{"image_size": 48, "encoder_drop_path": 0.05, "decoder_layers": 2}
Rows from block 4 of the encoder, named by matrix and row number. Rows with one number belong to one attention dimension. Each number is 128 + 24 x the weight over its row's rms, rounded and kept within 0 to 255. All counts start at 0. Numbers have three digits each. After the name is the row's rms in percent of the matrix's.
# v: attention query, key and value (stacked) (encoder.blocks.4.attn.qkv.weight, 1536x512, the v third), inputs 148-221
# proj: attention output (encoder.blocks.4.attn.proj.weight, 512x512, transposed), outputs 148-221
v.163 108:122127146179136114073137128155104095090114137163111117136093155102123121181170126040141136113112145150085135156109134152163076105125100131160129148118136103152093109136149089187129151135150115170158119120101128109126134119
v.164 103:079109151125123091118162120088131101140122138164132143087138094090130103157173106183140110160139156149108171061142125135125107119111098146136100124146105119096138128142063112134149125183134119139144128147168160167149097142
v.165 106:138120111141114154117103123124117134132159128131132133161111128172137152133144126149128161127119168096119140111133140129117163139130134128201102119154134145146139117135127128141148093146103131068125110106130138155116148126
v.166 107:092128122116093126122132120166138104112094167119116117145124100122116162093138136130154118124149141128095108145142140140100138133145078136184172134097148112093093099114102117128130175115156117117166115173113220106103097137
v.167 107:160141122114152108134121130135112119067109160117135151103141124088128134110117133112106178102110141082119155141122153147122174119118129097106111139104153158124167090094094129092122135150142131087116129068057145123122124155
v.168 104:168084197078130128132128124092168117132141131124143132097121162149088100146165126135122131133116111134110133119130126153123101151125114147128091140126094136143128145156094110174138159098111083150162134095121112049141154122
v.169 115:140126122127111144163130163122101095108119147143130142109145135147117148113154129157111146112158119088106122150067114129138144146133128130138116133133137154177104118132155125163127135155146145136124114133132110176100148163
v.170 107:154161173122134138119118141092133119109148131148141124133133125162117148161174159088120128066129151101123097126127099103131129116170107140117104122146075115084161102118101102133157137110114169096150154121130136122134100128
v.171 108:129131121134142133129123119119133106118142133096113136098140156184110092104177125126133153135119109138123169121194114140116149124072144118112080142154136131125132181110173115083122082128140091139158142147128155167148124065
v.172 106:116100115103144172071168164124118127180127110170130169113141126090131132118145077128099153157111138105136172152127125156125164110154092099106108110118117162179087124133089168087130100112117153094126141104115089121149126105
v.173 122:129137174120131139084138115128113168109164106106177146118129104129106138120113126111107147108139105139140107141119070148117108112132120140123139117153147106158152114082086147133129145164128150132115116182117092166154121132
v.174 105:100138117109140165115146102123116143159143109085090120067130137157104146112157116094136148137088121127126120082149113096145175080128137114128134131074108095094114109114171111152131085151116131146126125100121130102126147148
v.175 104:112129132143159116189159113120131157113166132152114133149140140114154135142155108114119097138137113153089111127150105138131147091107099147132150147126128121126116091086154113105119164156141144091128109143106167152105126144
v.176 102:109111110131149164109157107126134137134112116164094099118131113117147126139116083084117129108112152096087091120141097122085144097099117130108103129122136101126175119105115106119151036130156175108149129128153086107144101116
v.177 104:099143128139113107142108128177112109123105143116159054149136146105153113109155117155082155123128094124112110107087164168121143119141165099126094114120126145119146130148161086154132118129159146163156111171132118128103114127
v.178 118:152126090120106115167103125159138101122089138152154153142135112123153169103149165145115139124138080120129110087136117134125167101131103137126172131094119120151138171122130121098137136144155137147124128109113122142080128131
v.179 108:139176120138108091163135133070146102131125085130115126086114146144136125153115114061139116077075104093121137151152156093140124087159155167130124136134108113151161135139133133114135097079087129147153139126150147082145108135
v.180 102:132132122098153117129119144108131152129077156143169135143142155125151163162121103110110166117130163180133110131142120106100158168123109130108086143160150125120110166107121098149146172135114132138138112127092156103122138126
v.181 106:139168131101152158129147132104150142106138118103118156137131167102114123125160129141167137106117116108152135172150130165146093101142163132139152119115135087135132134165090145110107131156175128169126170130148101124123183140
v.182 107:147123107101132094125171102107139121118089094154142173118117151095089151112130048106118193120127170120138128103107136131113149150114151137137108115125115126090073099147112177168112147127137138132122130124104147146130128108
v.183 102:163140146105133111123133128056126113184134113098117137125074145168098168094158101136134118118129155087051150122121122173123124139138096098119119127160148155112097114105124128142168140138159118144105155113148133132151123130
v.184 100:110127121109153126124133142173129137119119134098082122096142092130116125149098141144141112120131136188110110155143110128116115130144109140090153158148131142143158155106117084102108111122140140166154152159122121149099089147
v.185 101:096150080116158124136117142144162141173155131158138112108115104141084141108147145153122087096109112102136120101115112156170131096124132108189156118149108146107141136156111135120122114139120188078136131139147123097193162128
v.186 108:153121167147103089127149130093133180113129127115126112116099158119148123181184155126113090094093141155153124157133117095117139168144151156153134126112116141137148146169132106133098143110113137172158097125171113098118151111
v.187 102:145130147144142107122155128122172125117132138104121103134097086152164154169128110112125145122155125128113142183123131145096113105121138149118170114141119143142136084123114127147135132090131118134149147168117064102114133118
v.188 100:093141146140139135118157107136141100172124120115119120100131144152093129133149097094119125099132129084127156095067096166121147134135099104144162127107145125125127107081121159133165097137150161103159138164150114105109120092
v.189 109:151144162141145137167098136121127095151096098126163106145160137130113083097111132132124130140133143114107134126096165127137118126144109157113152130137137101139140115104112165120141119115119156132158145124164147094090131180
v.190 101:110121119135105137166107146083122112131139142144095146106141152110177139109122139106112181115120146116130126104081105139110098168135147146155098124117118133153135146147116169129159170140096144156128156160122107112135116134
v.191 104:111137115123169090110184145100154158133100090138117148150128159110125070150113145145118130127142146117122152130164149165131119137122117080210103128098094080109170143107153109122101129103152141070145113151112129075171132159
v.192 099:157113173097106082164139127108119109144097124158176160106145121144126106053108142141164135134143093175153139117147130111105117168102132174121140139156160104139099091144103145095143150102155077120152110119124144132110099168
v.193 093:142128125171139140121133168079147116155110132142138138156103138154112134137157109108124167146154169144171108152142109113137164143162172132151141123165139076111112175126178116081136106160117124186112163172128147109142170088
v.194 088:139143144078143138156146149109129154140105117135151118169147136180100145103138095166141110097120193125139118130108115109178066126140147141087162132143122141105092112094140107131136106144102140090109114129143143119149084147
v.195 101:112089090113124091090097153127168164136137121107134116098094140130146103158144142160136127132117145145137142129176129133139139142098090157140117130150134154148123105101201128124105128107136100139098138114131136130147100148
v.196 097:121102141139146102159113113131132134130117139085142077168124130104171123088144161096099143113161129113115108123101161156125103080132123133104118124142138146163128116115135084120111101144128113162170150102139130092101181144
v.197 099:109104119167149115132098170150120143137127147115083067088106080110138124150112109128129188084090178111080140102092101127091149134120130138089120128163149140119157145130204144131111170091149127130140152128147100126085091114
v.198 103:148082121136119164100160127109144142128146130163137104096119127114154104128131146134122080155105160140141104154115086125147092109082147141162136137128091134162121146126118128124084144155155125060100095143104186125132152120
v.199 099:138149121150121107116126131139102133119117162141093169168120134132142123130179132143107102186104171119139127159156143118180119075117148101173129119109107136158123121159129105127110105144126100166126118169081129089122123107
v.200 100:140079186160124086124127127111120150139125109117133090125103136107177134165140141105148156100156129145122111080123111137124122160146161145080125150119162090138145142090147160114097106097098084121131109071097141116082155116
v.201 096:123112136131099127117136142116136099078161130147109108137114138131138130158181112113113113124136076138130125110106120141142174164155145124150130123146109169164140127141096120176128189107140123101153160202181166135102133129
v.202 100:080060114165137198108152122152117144132133162093138161109106182165078166167126123143104151144142168146145168167120118135136065119126174125143075123097137142174092151137126121113091099139143134114110135120119127105090116171
v.203 096:094166145104102038115135109128169108138127119131129174137113130140156149110135162105138163092110122111126139180124103146105180158145141107151130133115091128113115154125138083098135099096136123106118163128136143112157150101
v.204 094:155192145118146107113143126130118130116142124127119105128120156102130122118130120118110162128160154125068146142132126123130170109146141147147151120123090109097124112146129164142147171161160162059094131169132118134124123063
v.205 108:125119122143135123102075137118103146069140122126075161162111113180129143156119120103132127139139157134126129116124135128154130158131106180144139113124151137165134142129196073142115147155154149102114118095130163121093079097
v.206 102:103158134117158094093086138084124134126126119148104144122125164138135154125178077137114176142143132089168152145114119149136072096139153127141145120069154111142119088134129111130149140144111121174129172122079155110114106117
v.207 095:088099113063093146136117133139141125132141172132135129100137141097155170184155143172099107130117162176171075116116178166157096101120148146143093126150107138098134176115101104116116149131164141137135105101141150105098098153
v.208 101:143067102171120114134134124125144159116119129105158129118119138124135115125133142169153144143123121139124124115152120116125141133135139092136154117130102076113125112132167103122128123216076145145102110143085111137108119158
v.209 093:126094108076177094082108121126132160148174121148120109167131152120161123116132139120148159112126111163135153099121121100145140122130100144156107141186146126140118102152119097161118118114114088133131139146106110121108106084
v.210 096:119181146132147111093120097130121141143156127105125082147115134113143152111096136142125107145170119119135117152076128151112099108143155102103131111117118105153101097164110114129130143126123110098144145141083142100138148131
v.211 098:141156094158143141085111148106113169072107118110126126110116116124119178111130163097147108168100117108092105141150139117099179140122130158174115105169116135102155119184120113154166102112124108110127107174145134125113149136
v.212 097:138153142142095122133163105099109165154139161088144097130144110100151111127092120148113102134109091128104126127168106109150180120151115102103114121123103134111149096156131079154137155131105108128147125140128146135088125137
v.213 100:086125128148145107146143136144117121117141142087134130089162088135130114143142103122145159127164128137126139161134153089163168113112073116149111119091143159117111122129141108119140165108128134129155119121153071139118127142
v.214 103:133159134126124132080131147125117158169149143156147139117104142127153155107094152108135133090143144120151147151132101122105086175128155107141200141132122108121151068146122065128132097124156166067110111126118111119167146126
v.215 097:133158145140152135152112154180088173124117108133124073092133096090135123111123165134093115110164087141152112141130104146087108160070111091149163125158123116097148097119115094141159115136131135123095185143134115172126133113
v.216 104:101098138099113122125081127151172183165169120156154112116103093137103123147131132105118137089178132088104176126106158166122087151110115109159134140117101175140099140128117120104148147182158161160136110107123113127171088111
v.217 114:104113071141151193119102149134144109120125113135109122130161079168117153120095118116158108089146140130137119151113161143147165114158129121166132127139167164096102131149160129121128087123137168131131133179114127147125090152
v.218 095:119146158141128068180137098132139088135153128122108139124116129107112126154134124147153138126133155159117151096110106111177162130142102115148131144103097119152117175112120099095109117104091114126135140151120129053089160115
v.219 103:162116146125155139149112128126132100150120125108134125111155128194140130083115119133130126151138143089078163085098117140128114118134102122068152128079133137154096103126104180101117076092126182127137109134137133156101109143
v.220 096:150134166181104133134181121129088091135152129092153156191114144122141109161164126134124149120126145140140099126119116162131116161154158130112104131097124171081175121097122164118127142123146094099092133124114141123137103092
v.221 095:161127118128098130118096129107141095133127143102144122138106118156104138129094108108119109150110143150100150124143116128083110116129101142193150134138109157105133144165143125119135133082114100115111143139132149167109145153
v.222 097:149098163136142159134151092172156152139171161129116113116149146087130100129115110125135114060113169146150175115149167104123128089102172113132174139096128098100104164071107132155109126149129119128120085107102098166115152144
v.223 097:142103104098130075149124157079170107110085118180142106136125099134115112101147161165134143109111151134174127167126133117157100140132096152164122127137099145108163137123132093075130173114103129091092117154134157133106147059
v.224 095:110146122157118101143136085161093122157151127137114148106148186116120120109169186104094121125105112143119123149106116097157088123125151103115109132093107130166154115128101108152137129141126184111102166152150132119117118161
v.225 098:121130121140110065151155121141112107146114142146142118117137113115121143114159134112139117114142089114108155130097099101105131176130122152165093126135100135148137142122137097122139172122135094124125168135165107140132159129
v.226 100:111131137209186138078170095130146129149166116104146140073128131093152099126091156146133159139108136146137099127123167125115158117124105111121147126140138107142174126147158107096087108109085117133125155120139072123111100128
v.227 108:105198131117112081115143109130163138098169121104128133149135141132119201133079147149112125088138122110146135125162128145136138144100107133139146141118138136160102115113176091128148128133128117123113160143135155130157092084
v.228 116:112112160114113150111116117157117154108173151128104116071148134138161128113112134112138113103145083136097130147112111113093154160144143157126138118133128117084130109157149111182103145150116105100143139152138151178127147146
v.229 104:131144156106151080142130144154128139132154131141140151159129142145167143120143117143117142125121101140113119150118150144132216173140144115106120137094143149099172106091168142149119105105146107131130118137138144155138144116
v.230 094:082126114167136112082104148118105164118144125103134097092117132092204159165150143115131116129116099115153166140144146158084135131107129107080155136117138122110133124128101166176133133098118088118114155111174115164119134125
v.231 099:109156093105145123136130137117125135161154125110124150186130110111157150130114118141150183077178115128171123128137132125115172156110098120137129101158163190138144115117135126131159127120143152112137140128144122136136114111
v.232 100:113134086122171161147158129107121118127115138088132133168130108181126125190157094077113119119146120169160140148091162079167109116131145152148133124110154161117118157113149177113079125155123085133121097139137144175146120080
v.233 099:101144146073145077118131172144119097113168138128083114135120095131149124142122167121135123137141141123132141131061089105115129130152146157196111132127091116132160169124145079117137175149129105137126156096128126088163094133
v.234 098:153165187138143100172107135107095162087168102105134125122143120086139131130124198128143108113168130139133112162107121120145165128108123078135137136088134142128135074141122086111172153137148163122106084173135185125161162166
v.235 095:140161167118110082110148091163133120103156142123109125135147107128112132089091082175120139083106122112108105147097117131140130161109134168134137146137136144123151166121088105121143163118130135093110136140103103140156205086
v.236 110:121060138135145209152148115115120124119131138144115137151110165100113135114111134156132134139108149148109130117128130109131129079151158105105103119121105139074143161155146188114121068135092102160106125107115127171095114130
v.237 104:144136118095160135127142122067130125158111125152129114160145137123115136139155169126141099156130107078115139120128107102158116111125112161110111127142085115137106183162124149055122095135122061120145118102171122083107113131
v.238 096:123154136138128137139150113135115093118132146116120147118150108086180104173143159109103119144157106126133147142150114148156200138121142127116129134128115120133106124100116102150101136158109158095111143084159123102103146136
v.239 108:155099149097139113136176123113194138132124096137146109161169091139137117156089115158144144109149131147118173130190166109141122111108114101163133116136145111134089130092094125106158126140113141135125121120090154174169123133
v.240 116:132077115127198123136134160102098100151080133133076090127078119171094113133159124108146118124108158139110122128149138114154165097155133140098132106088098149120082152120159176117127108134138145108133111138168105125100107126
v.241 107:147091156097127074162114126112157125112102135137121128154142103108108147172172134099130148122119088139112088161144113094135146145116150130115126119113157101084087165114071101124120150134121146129116107115111158165142118082
v.242 098:143119116168122164139171180099152149146143134134166111154114109095114076185120161135103081114150151132185110135113118130114150133127129111140146144120099138124091099127101148124132161135159129152111119156124164166153125144
v.243 105:134155178158141099120110168134185161135153151110112120113144137145180161087114111174151095114154136159154139157148144101120133137135121127141129114114118131097119098155151094136139113136172177160105089140112145076126107085
v.244 105:150176134091125130103149144147134109126170148111131223138127106129152145147117138103148137150145115157130121128093159129096129177149080146162170114142130151139173099134070118146154139098163155103113111163136137144119154121
v.245 103:147125104136110085170118112154097120102120129149085116125135159129163158155133120124156125118099124148136136177163099108136149134109138140129128123100111145129155186158143105102151166124101118154141119131131134164123176104
v.246 098:128087071164114142119141151136150121185091101135100133164141102182153108105159130070133132141107149114130133105154145120104105130116120122097142138164143105175123157128160154108103105157122125120137137111136138140153151153
v.247 101:115113124102155167114144117122176125102166135096136140124140070177122151128110129134111130135131115098158122098109115155095169083160133135145104147153137099146152148143120143124154128125140131125139142134112138139128104145
v.248 093:166078141113166113110146062083090171151100120106158115110119132099106114100171115151150161104148116155085144144152128125085126117160155067119144132094116127139157096126132155099112109113144165191131129115117133128139122150
proj.163 113:158120120084110110108178137103180137138134089123149148073151074123111107121099100200086138141176106131108135074162152149147179119098106121156133132159148121108104106173131117127101196123147091095104117136124153130142149107
proj.164 107:148150145113142127129104121153156108115146053109130123155152148146121186133093168090156078128080138086118103156095163109106145178120125125139142103128097140147135124085148170113128100105120129113129108113117115102105174096
proj.165 107:147097106153106113158152110153153127111083137099101109131126138119128130125131146112147143103095139150076153101131089104148113166127128124109098157114133113142127136114127124094122110102149111147139164130135132155130101156
proj.166 106:148109162140147171114127106122122149148121088103104155146157159142166132119160111176156130154105153094144122116101113134153168167101141106080111107147110127129112186130125100125096138126126125099119136113109074109109146097
proj.167 103:098112097172125168144147148130117111151174106111112101104116134169126145117150127136118094159118120152160095113106110159120123130115132144135134125144116134113135106189147088123128132114076146150158140112125117105125148095
proj.168 103:134143107132153153154131182156091168126148162087115153139087128143175113135116108102100131124113148133099144103155184097128129135092150132127152118132148118128129130101160110154131097137085156129121108137146105165140143133
proj.169 111:114110124129161132069098108153116174138100076161113125111111131133099111128080125099136107181117144178105127070124145107165089108131118125103120139159110151103146093104112103100121068116118087129121147132115141130151153073
proj.170 105:127122167131139093119103133095134155181182130078127139133158161159141149096117134173116140189128132149122161133122091170136143109113130123143140120158151100161098172135115124156090157098168112131092149143146090118116159135
proj.171 108:125128137127137087145160103100144113124109149166164169109136142075146120126117141144132099106112134073126113157109183117131104114101130142121173125097124088146110117118121112141114160140113167118143118165145119130104108190
proj.172 107:153170153118165080156115113090132117105117124132094130147102112169067115129136176145125124105115118074119145114143132125102085129128102099163115181116123119131136095118178144139147184138096080110129116130139123118111089159
proj.173 119:106171119109117096176093107113201109147159116143096112139110119148115151160107118141151165148103123159108135150140143127081146149142108099127123120106096118072115148131114095127131119085152093136171155109129144128109104133
proj.174 101:155130127111099131114127087121197104155127177134119122167134124089144161141120151203111090119140152124144136124129138137080149126158126144088093118132171084174131127125142134172131139124188153106115110176109133143150150134
proj.175 106:074108127127097150075142106142116126120114152114153127110135158152129149131134127118148099139142139094110111156115155121117125149119130144140125122093136135160141114125132149100127159102164133095118157119103116087154116100
proj.176 101:104119098155120077109098122116122122157147150116190111132114092116119137105098174119118136182115126103130137149117127138169116147143155107124103112129144139147121107126133196114106191128161110107148131101089151109138117157
proj.177 100:112112135094131121120158144082133134143134096143115181160109125133137134145144139117149117141123136099140085111132121138105082130167088169116133114127112149149118088142165110122119118100142155120127136121097157114133126124
proj.178 112:125120128144141170145098114075090122129172074145110120123124127133157137128136124156157105132137155105143123151085078164148130182123118130120119117130122118137105139102134143143101091162112147128125116143083138113174134107
proj.179 108:153113121159109176111093108151127130110123157130153149161110142133132127170138132151099137111120164119138135151133123177118149161135151101105127121126105111097130124114096131135107102179128154121105125149145122137110161129
proj.180 105:095126110142110109135121111133132136130167127058088148097190107107111109081178114165142121125156114123152164122159132110122142121154155134174164128118138104141139137128150118115144140117141161116125168120153122104144139128
proj.181 109:123094127117096126100093135142128120117080143144114108143123106103119147134104134115130095125130139169090178145137152154147154138164144151094136130156069168112121106092112087139123063143059104145131140134198128148084090148
proj.182 108:115146139120119152162113128114091151112146100107133137102165081161146140134132122134152138164118088115107126148198152094108146118175157140135157150145149171105116094144153087117146155135097092099081120113139156113151121109
proj.183 103:131102131111142100128136138117135137130076165161158145118115118105136110101127133125131122133113167157114126163115166104138133148100121168145155144123140123163123113119142104092139151117140097156109164137135104165161119161
proj.184 101:116118136141108154102116103142123141151098153167116131132162090119171141100151132125106151112129168082153164134138113135157116121146123147139133131140147131120118116124150137097108088103127107119122147124121146150166157114
proj.185 095:105158156143117150136164115118130139119152147143174182195134155117153123147127105123134111135107184146164104132153145116108167157102119110121108119111160101161127144141143138132122153094136106152108123133099133191142105114
proj.186 109:085124131077128183134131147138082108142123108108136184125189111135089139094080170133107154144134104160136164161129157127155125105157112133136102137147126120132097133122104137109161130102138082112126117114106118148140147128
proj.187 104:135131131130135164116142129121104126174089131129149168084149111117101109121108171150117107085152121132135134120111119056115128098117122119171115130100154140119185112104122149135132122179135122085108153134125153144135174155
proj.188 097:120152091102094094123110154106112157122128109122158115110156163137166136134124138125099163111123126152136094132131120094170120147112150147135123127116095107145134117137147124090111139119107100131093120106115128135117183160
proj.189 108:161097083137137113110135131108121163133156140158121117092114079128142141106117078126134135148110153100151141127142159104162143179159135127139121131153132106140125190114124161128094120139169139157105118124091136114198139099
proj.190 097:131142149127146113093108141127103145121131066142167129153101124142115109150108137144118138111127141152106133105168137117148165118159085136143122109137107143127110179134127163132117128117100148125131085077121174143098189126
proj.191 103:142136126120126113135146134132145117094122145109143109113095070149112159163144132159111146132103140112141081099117095123087109100103126160090149133138140102139133126119083156154133117110101155149119117106171103122107125087
proj.192 099:106129104144190112105132127159117144130099123085108154089118166142125096164127092129109123068129105131091161112096142127131126129118129110145124130118116174153170121133136103161102110125106188151119140169157155134103197122
proj.193 095:097138136128147129137143106140154115117135086135094090136156143126137116139132192115118146093101143112129124144164110151130130103086100113094152136105122135115144114134093126139142163128099120087145145094157118154077071124
proj.194 095:112138140142120143121171092166115116114127141097126137155138120127174122090130157115137143164134079156154122113126170106135155146174166135127091109139118127125153177137141122121152146135105121158147073157116069120112154108
proj.195 103:133141118160122168119125110160142117151084146110128134119139137157078137164103104110119139133158150128113152134082157169137131110136178136149142125125147088136139131105105127137141127125158176148124118122159120131118171126
proj.196 102:112146149158097119162125174115114164142112171147121118136116087149123101143101072127152123141078152140116124123125142116125189157182120129192104133100121169105138110109101159139108130133125111120117114186142100153145100112
proj.197 100:131162144152134151120110098156091137085158131171141141140140128117085114147072109094134092175135135148152103145090115184147072121121109128182130116133094054150133128123099111110083106172147117129149160100102157127153148100
proj.198 105:130145097097131094145112164151129130156119105132102102130126153187086169131151097128140157119116129067146149114169147140104147116102107140124084102161160157107130115156180121118147117100159140149118175137154143138139139107
proj.199 097:123113165123158113100127172140121118130157127143114105170109096160079140099106098115146166139153127131148137156126118077132122194126144146066149102080113115136132126142150112142162137097102151098145157109138121113136143119
proj.200 097:157186092103107136106133074130151124144095167107129141132174164130099104111104155077113113137091143137107138125134097125131122079137119126115133128091099117155152098120079109102159135155156124152146120102130101153120099132
proj.201 095:136119136112130109143055158102111149110088126094134127126138100124111115131069141152150147155149163096134138101167121143139130134138129158138109155125108101096107106126111098103159103145115102098135160130125108154143133094
proj.202 102:152158169136151122096134143130148099152180091130119095138131117136089130116129117101107106132137134094076127104172159132137155095163096127115128143117151141112124127116165143154161140074103133151136134138114152113165109082
proj.203 099:096121081108132128129110050160124174161149147153116077127111137124129149165137118161144129166138096173144145096151148143103117114084108156093147151145121095107072109111126117183125108190084098156127139109131133130089089164
proj.204 098:127083093102134138138108133121129147124124147118135121148166164119134124115169132134107138124134109101189069100152129127110121140112143101147144140137166072094127141118116118111148125152112120131139173133135144098137119178
proj.205 103:158161132166163171116150143144144140163073166115134100129143109078116131139186086137110172122121125150106123131133123121135146099175134090132149147146114107087137127129148153133110107139080096127130123158118098144128156131
proj.206 096:155134162127131164187163150129109079124177143163138158092189121117121102130094147089144138125131113143109112128112149105119137128107161127153143130128128140161121146119127145150111130116111086096143148137148109143169136117
proj.207 100:131140164156125082127134142073121149138136132125154095148113129096095127140098105066137143113121121122104175123114123112128143154112152153151124096126092205154144115146120145083089122160132098144153138171106115146114154074
proj.208 103:152143147093118119133087139128090122159115141145113130140111137145145109111163117116162119128161150120085113118118117156116128105172085143106113136114142122137171143160152126130114118097116123135127152115162125128159111113
proj.209 095:132138109138094124136131143129114145137114095122149153111126149160128126159094128161128108092108122068136086108126132168075106117137123135115129108114107117172134168136118149142111165137111128119112122114139178156078158136
proj.210 094:178112172125129140166098154154119093161113137103156167111150124099127105095189134142156112075150120145136103103155161098148126131152112171142107127121099161078141144171135128142119155138143139129158122122130143137084150099
proj.211 095:139129135121160125136117145194113126159158104123148149117096120163159082129131135147123112113143127130138103134118123156159162141097107096140147137133147136116104105124120147117144149166127128113162166075170149129136153153
proj.212 098:125102110151150130115110109179139149148115158130121125093096163127117100103142088137161118147156100152106119134099161111101139148122120150134123122162156166100120090140108092087103185113119172119151131112146105112133133108
proj.213 104:123124078099137137129087059129112115145145144161144120134143183095126123178138113136145087101102157130148157122133121122111116142077149134122154115141158092121136111136110114155140071161118102102102135159118181154113120113
proj.214 100:127136113118120112162146121122103157090111144136108126110086094141121111101097114150120125139149133158110152138133115132146120114092107125158087137063172128166136161140133157111128130145118093112111126135152162134076146142
proj.215 094:118096128112120136162125124116149146118129092113144169153126169111131103124129106144134172131112131103107115100120127074125128130134150163119093132139158106144079135097137109084147122137131117122110119119118139106145072136
proj.216 102:136157106164149172136152099109109106113075103148154107124116143170165123165151139162098092117141104127103114142186089115102099122120127121088136151125139084147153125126117123114125108102116092131112125089120106119121084149
proj.217 114:136093188106155138155139163131093104124162126127116138089155168124121115163102143126116123150132147119109164103100128097121057118120129124137150120112112158154121138139149137147121132126131120136108128145104135170147138104
proj.218 092:145141134139136106099152174105122204110113143107142128158121138124142065120147132113132147144112140095074126112134151130116136128125153138144136147177127148066116175120103109143132160110146147137129108134094104138138125138
proj.219 102:147153130149091075116159155117134128071113106161166136142132109086108121121124089109126162077142102155141127159115104138183188101121120122163114126124165079101159164154126044127153143099109148115143089144117140139163144143
proj.220 091:151156146116169117155084096115132124136173137143119128073168120121118153114177127115122173133124152160134131106138158092147135118161102139114135135139129087143164183128106151164095097176116154127137100148136141121141155152
proj.221 099:125124105112144113135113150194131136121138122122115133096115117129125127116093112164084144106151128138179130155104117119137125107094151119160150123111148152132127141147105195142111122108169143111152139168129130146107103120
proj.222 095:099139117127128141147117162160155115129118071150163118133091113171113136139133162145139096147169100108116099132141129128106121154135102118112092104147167108172142103140137120142127129127118171110144160099123123105122133124
proj.223 099:108125130162169164101133055111131170163151125099128141095130193147163122107106131109152158166118098086133148129184108131100126138082136105077128127158093095120116085138123096129147136146150130145150140100107132125173123164
proj.224 096:162111172077124096121137137082116107121130124118170109146154096132130115114077110111114143109143124103120143090152152151127133145113100135129077154122142124111091149145124127136157156067124093122156139118127105117128100082
proj.225 099:112145109156146177110114125120103173128111154086113107173107115149144121136111131154149101149105109072184120123146142137112181118133170106105124100138154121090103106114107085115141113157091131104151102101117120128092112130
proj.226 097:095159124111062106161083137150132124110128141128163104130132110189086142141095105107117157130148129127084138119097112127127130136122176123151113128122132164118123123103152179145177137147162142080157159113114182120167177144
proj.227 101:171125125155133172118159134149130147147114138140146109136141111164142134110142111139110170120126103162134153146098121105136145130139119156144157106138097076139151125106138130157092140153140110127128097124097126124097175102
proj.228 111:109075090120169136110136118117115124144121140095089123110119133128136147172104136155113117133146136123147119102142079101129105140116127128135110126106158113128120095112152146114115081128108158134111165147148148149118135133
proj.229 102:100089076124108125131110099107118131102101171129129127140122124094104134103134094158118111058127102118123149079121148109115080075105107137123135116122147082153124143163134117149166103147115160143106166138099123152089114159
proj.230 097:165143123120129137178100086166138092151141118133116164100099097152090153126138135132109122104166144118125085130083163081127127130155110130153103133140124105100118111132132120102123148122160136103161120168145154101136102179
proj.231 101:147132129131174154122157126140104157092123139147153097091165183125133095137140163143132104148148088149076125141132140132130091117130163143172165124130101113150144119089120103135099164161135131129130134138149115077127141125
proj.232 094:186112121116129112104079146129148123120169116118100151106148130140101178126158118143128159151071116070125111105132107147124120139153117131119111115122091079156110136158145124130152142123145142112119138093101116112135155130
proj.233 105:114134134145116146192174136095132149171156130111154127159145148105097103110126131120112142158154137109125091107153128134135139156092133136117125125131090152146130119130127143119106157133134149065112149176122142095073167099
proj.234 096:137099088124169123122143120140123102152125150132086104113134118140121106104131120121127128140185145103136115103190070152142095139099143176200098097162115113117106107148145110129118099124109116126158148126159106129103105097
proj.235 089:107135111183086125149101146091121170137112103145115096151100139155131111095123148085117125135138146098162138087113107169156104090085145136129098117144120106113089130130150083127119142124111122117120149059091143134154098132
proj.236 106:105103147128106122117125137131123058117180109115185150130185130172088136119146152079124095120135107113120093126121131135126130140138092148075140134136162129153117100143144146104176107134123120136160154166117122098174159165
proj.237 103:079128158159109085100114096145166103145151132138113143145117122131158190136174090136107146107126135160164100179133119153133118115145151083115128137105125128087133107094120098116181165135152149097142119130137098100129133153
proj.238 094:117141089162125147102088097133131121131146132156156139105129148142107145093111103171115114130133089140138119123144136141129060133116128074106143128134150129159134154172138156136141123131115110165137115135139137130096116119
proj.239 103:089127086148127116114144135170113136108152073099108140138137135134161074103201120084128162178100142119117102161130129164128141130156134130133148118114146090155152139140116103096156109124147100144109149163145106121114132097
proj.240 110:109109149124121096123139110130165111140173104100139140176151129114140144121136134110139135136133091135147127099097114117092109133144146129154145127126128121104138114126100113129175119125119143145140104132100148162159107162
proj.241 115:112102092170141164087138147094111147163181078158132140097132170113155104101126083112147098100139119098117183090089133115138111140109121102158128097160107114164153096112150153127122146112125152164132119127143142135135124167
proj.242 099:100149133142120135100084124173106107151129144139132209144136119162172152105152148163147152136104118129103106093149163109119096125190136146113111112128155105154125102141109100149144106106149109153089158164133128092102139091
proj.243 105:147136145117139120149102151063147114141107121155104123102092128123132134160148136055189184126114162094137128127155112096170144175090086107116111140093127149153147122124090104135128171176130083126129119122169108167115135130
proj.244 108:141133090155156130117153171123115166138119143163115112099117117129157091116117166164108137114136135124070089122128147137142169131135157131124124163126181125144084174122125103123086090158135119093160143134144148156130115128
proj.245 098:117114098132168133095151124113122168160116121108152110146174107156105102128101110168112118109142089151140139165136091173160105120115106137159131121140138148146084083106161095163140108139128122125142149148121137117115095156
proj.246 105:129120132110162142138107154141134151107114119072137100109105171111096142161099088159105134127140141128116119142085106124120122119168151097160128117106132126115152126170178121144144097104128113149128128170152124093136125127
proj.247 100:087141150125090121089127130119103098125110103168112126109163118108134135166078141112150103114129151150109132154132097158138102132128128118120166124147115146098097139144181165146135122166112140107113129105107148131146164101
proj.248 096:087126167160145136158131098155136106106156110144081125128149131135105119172122105096103103135125157136164109172125138129130136156157143152143141135141139111106123179108107100127164161153131146099143086136174131135110136112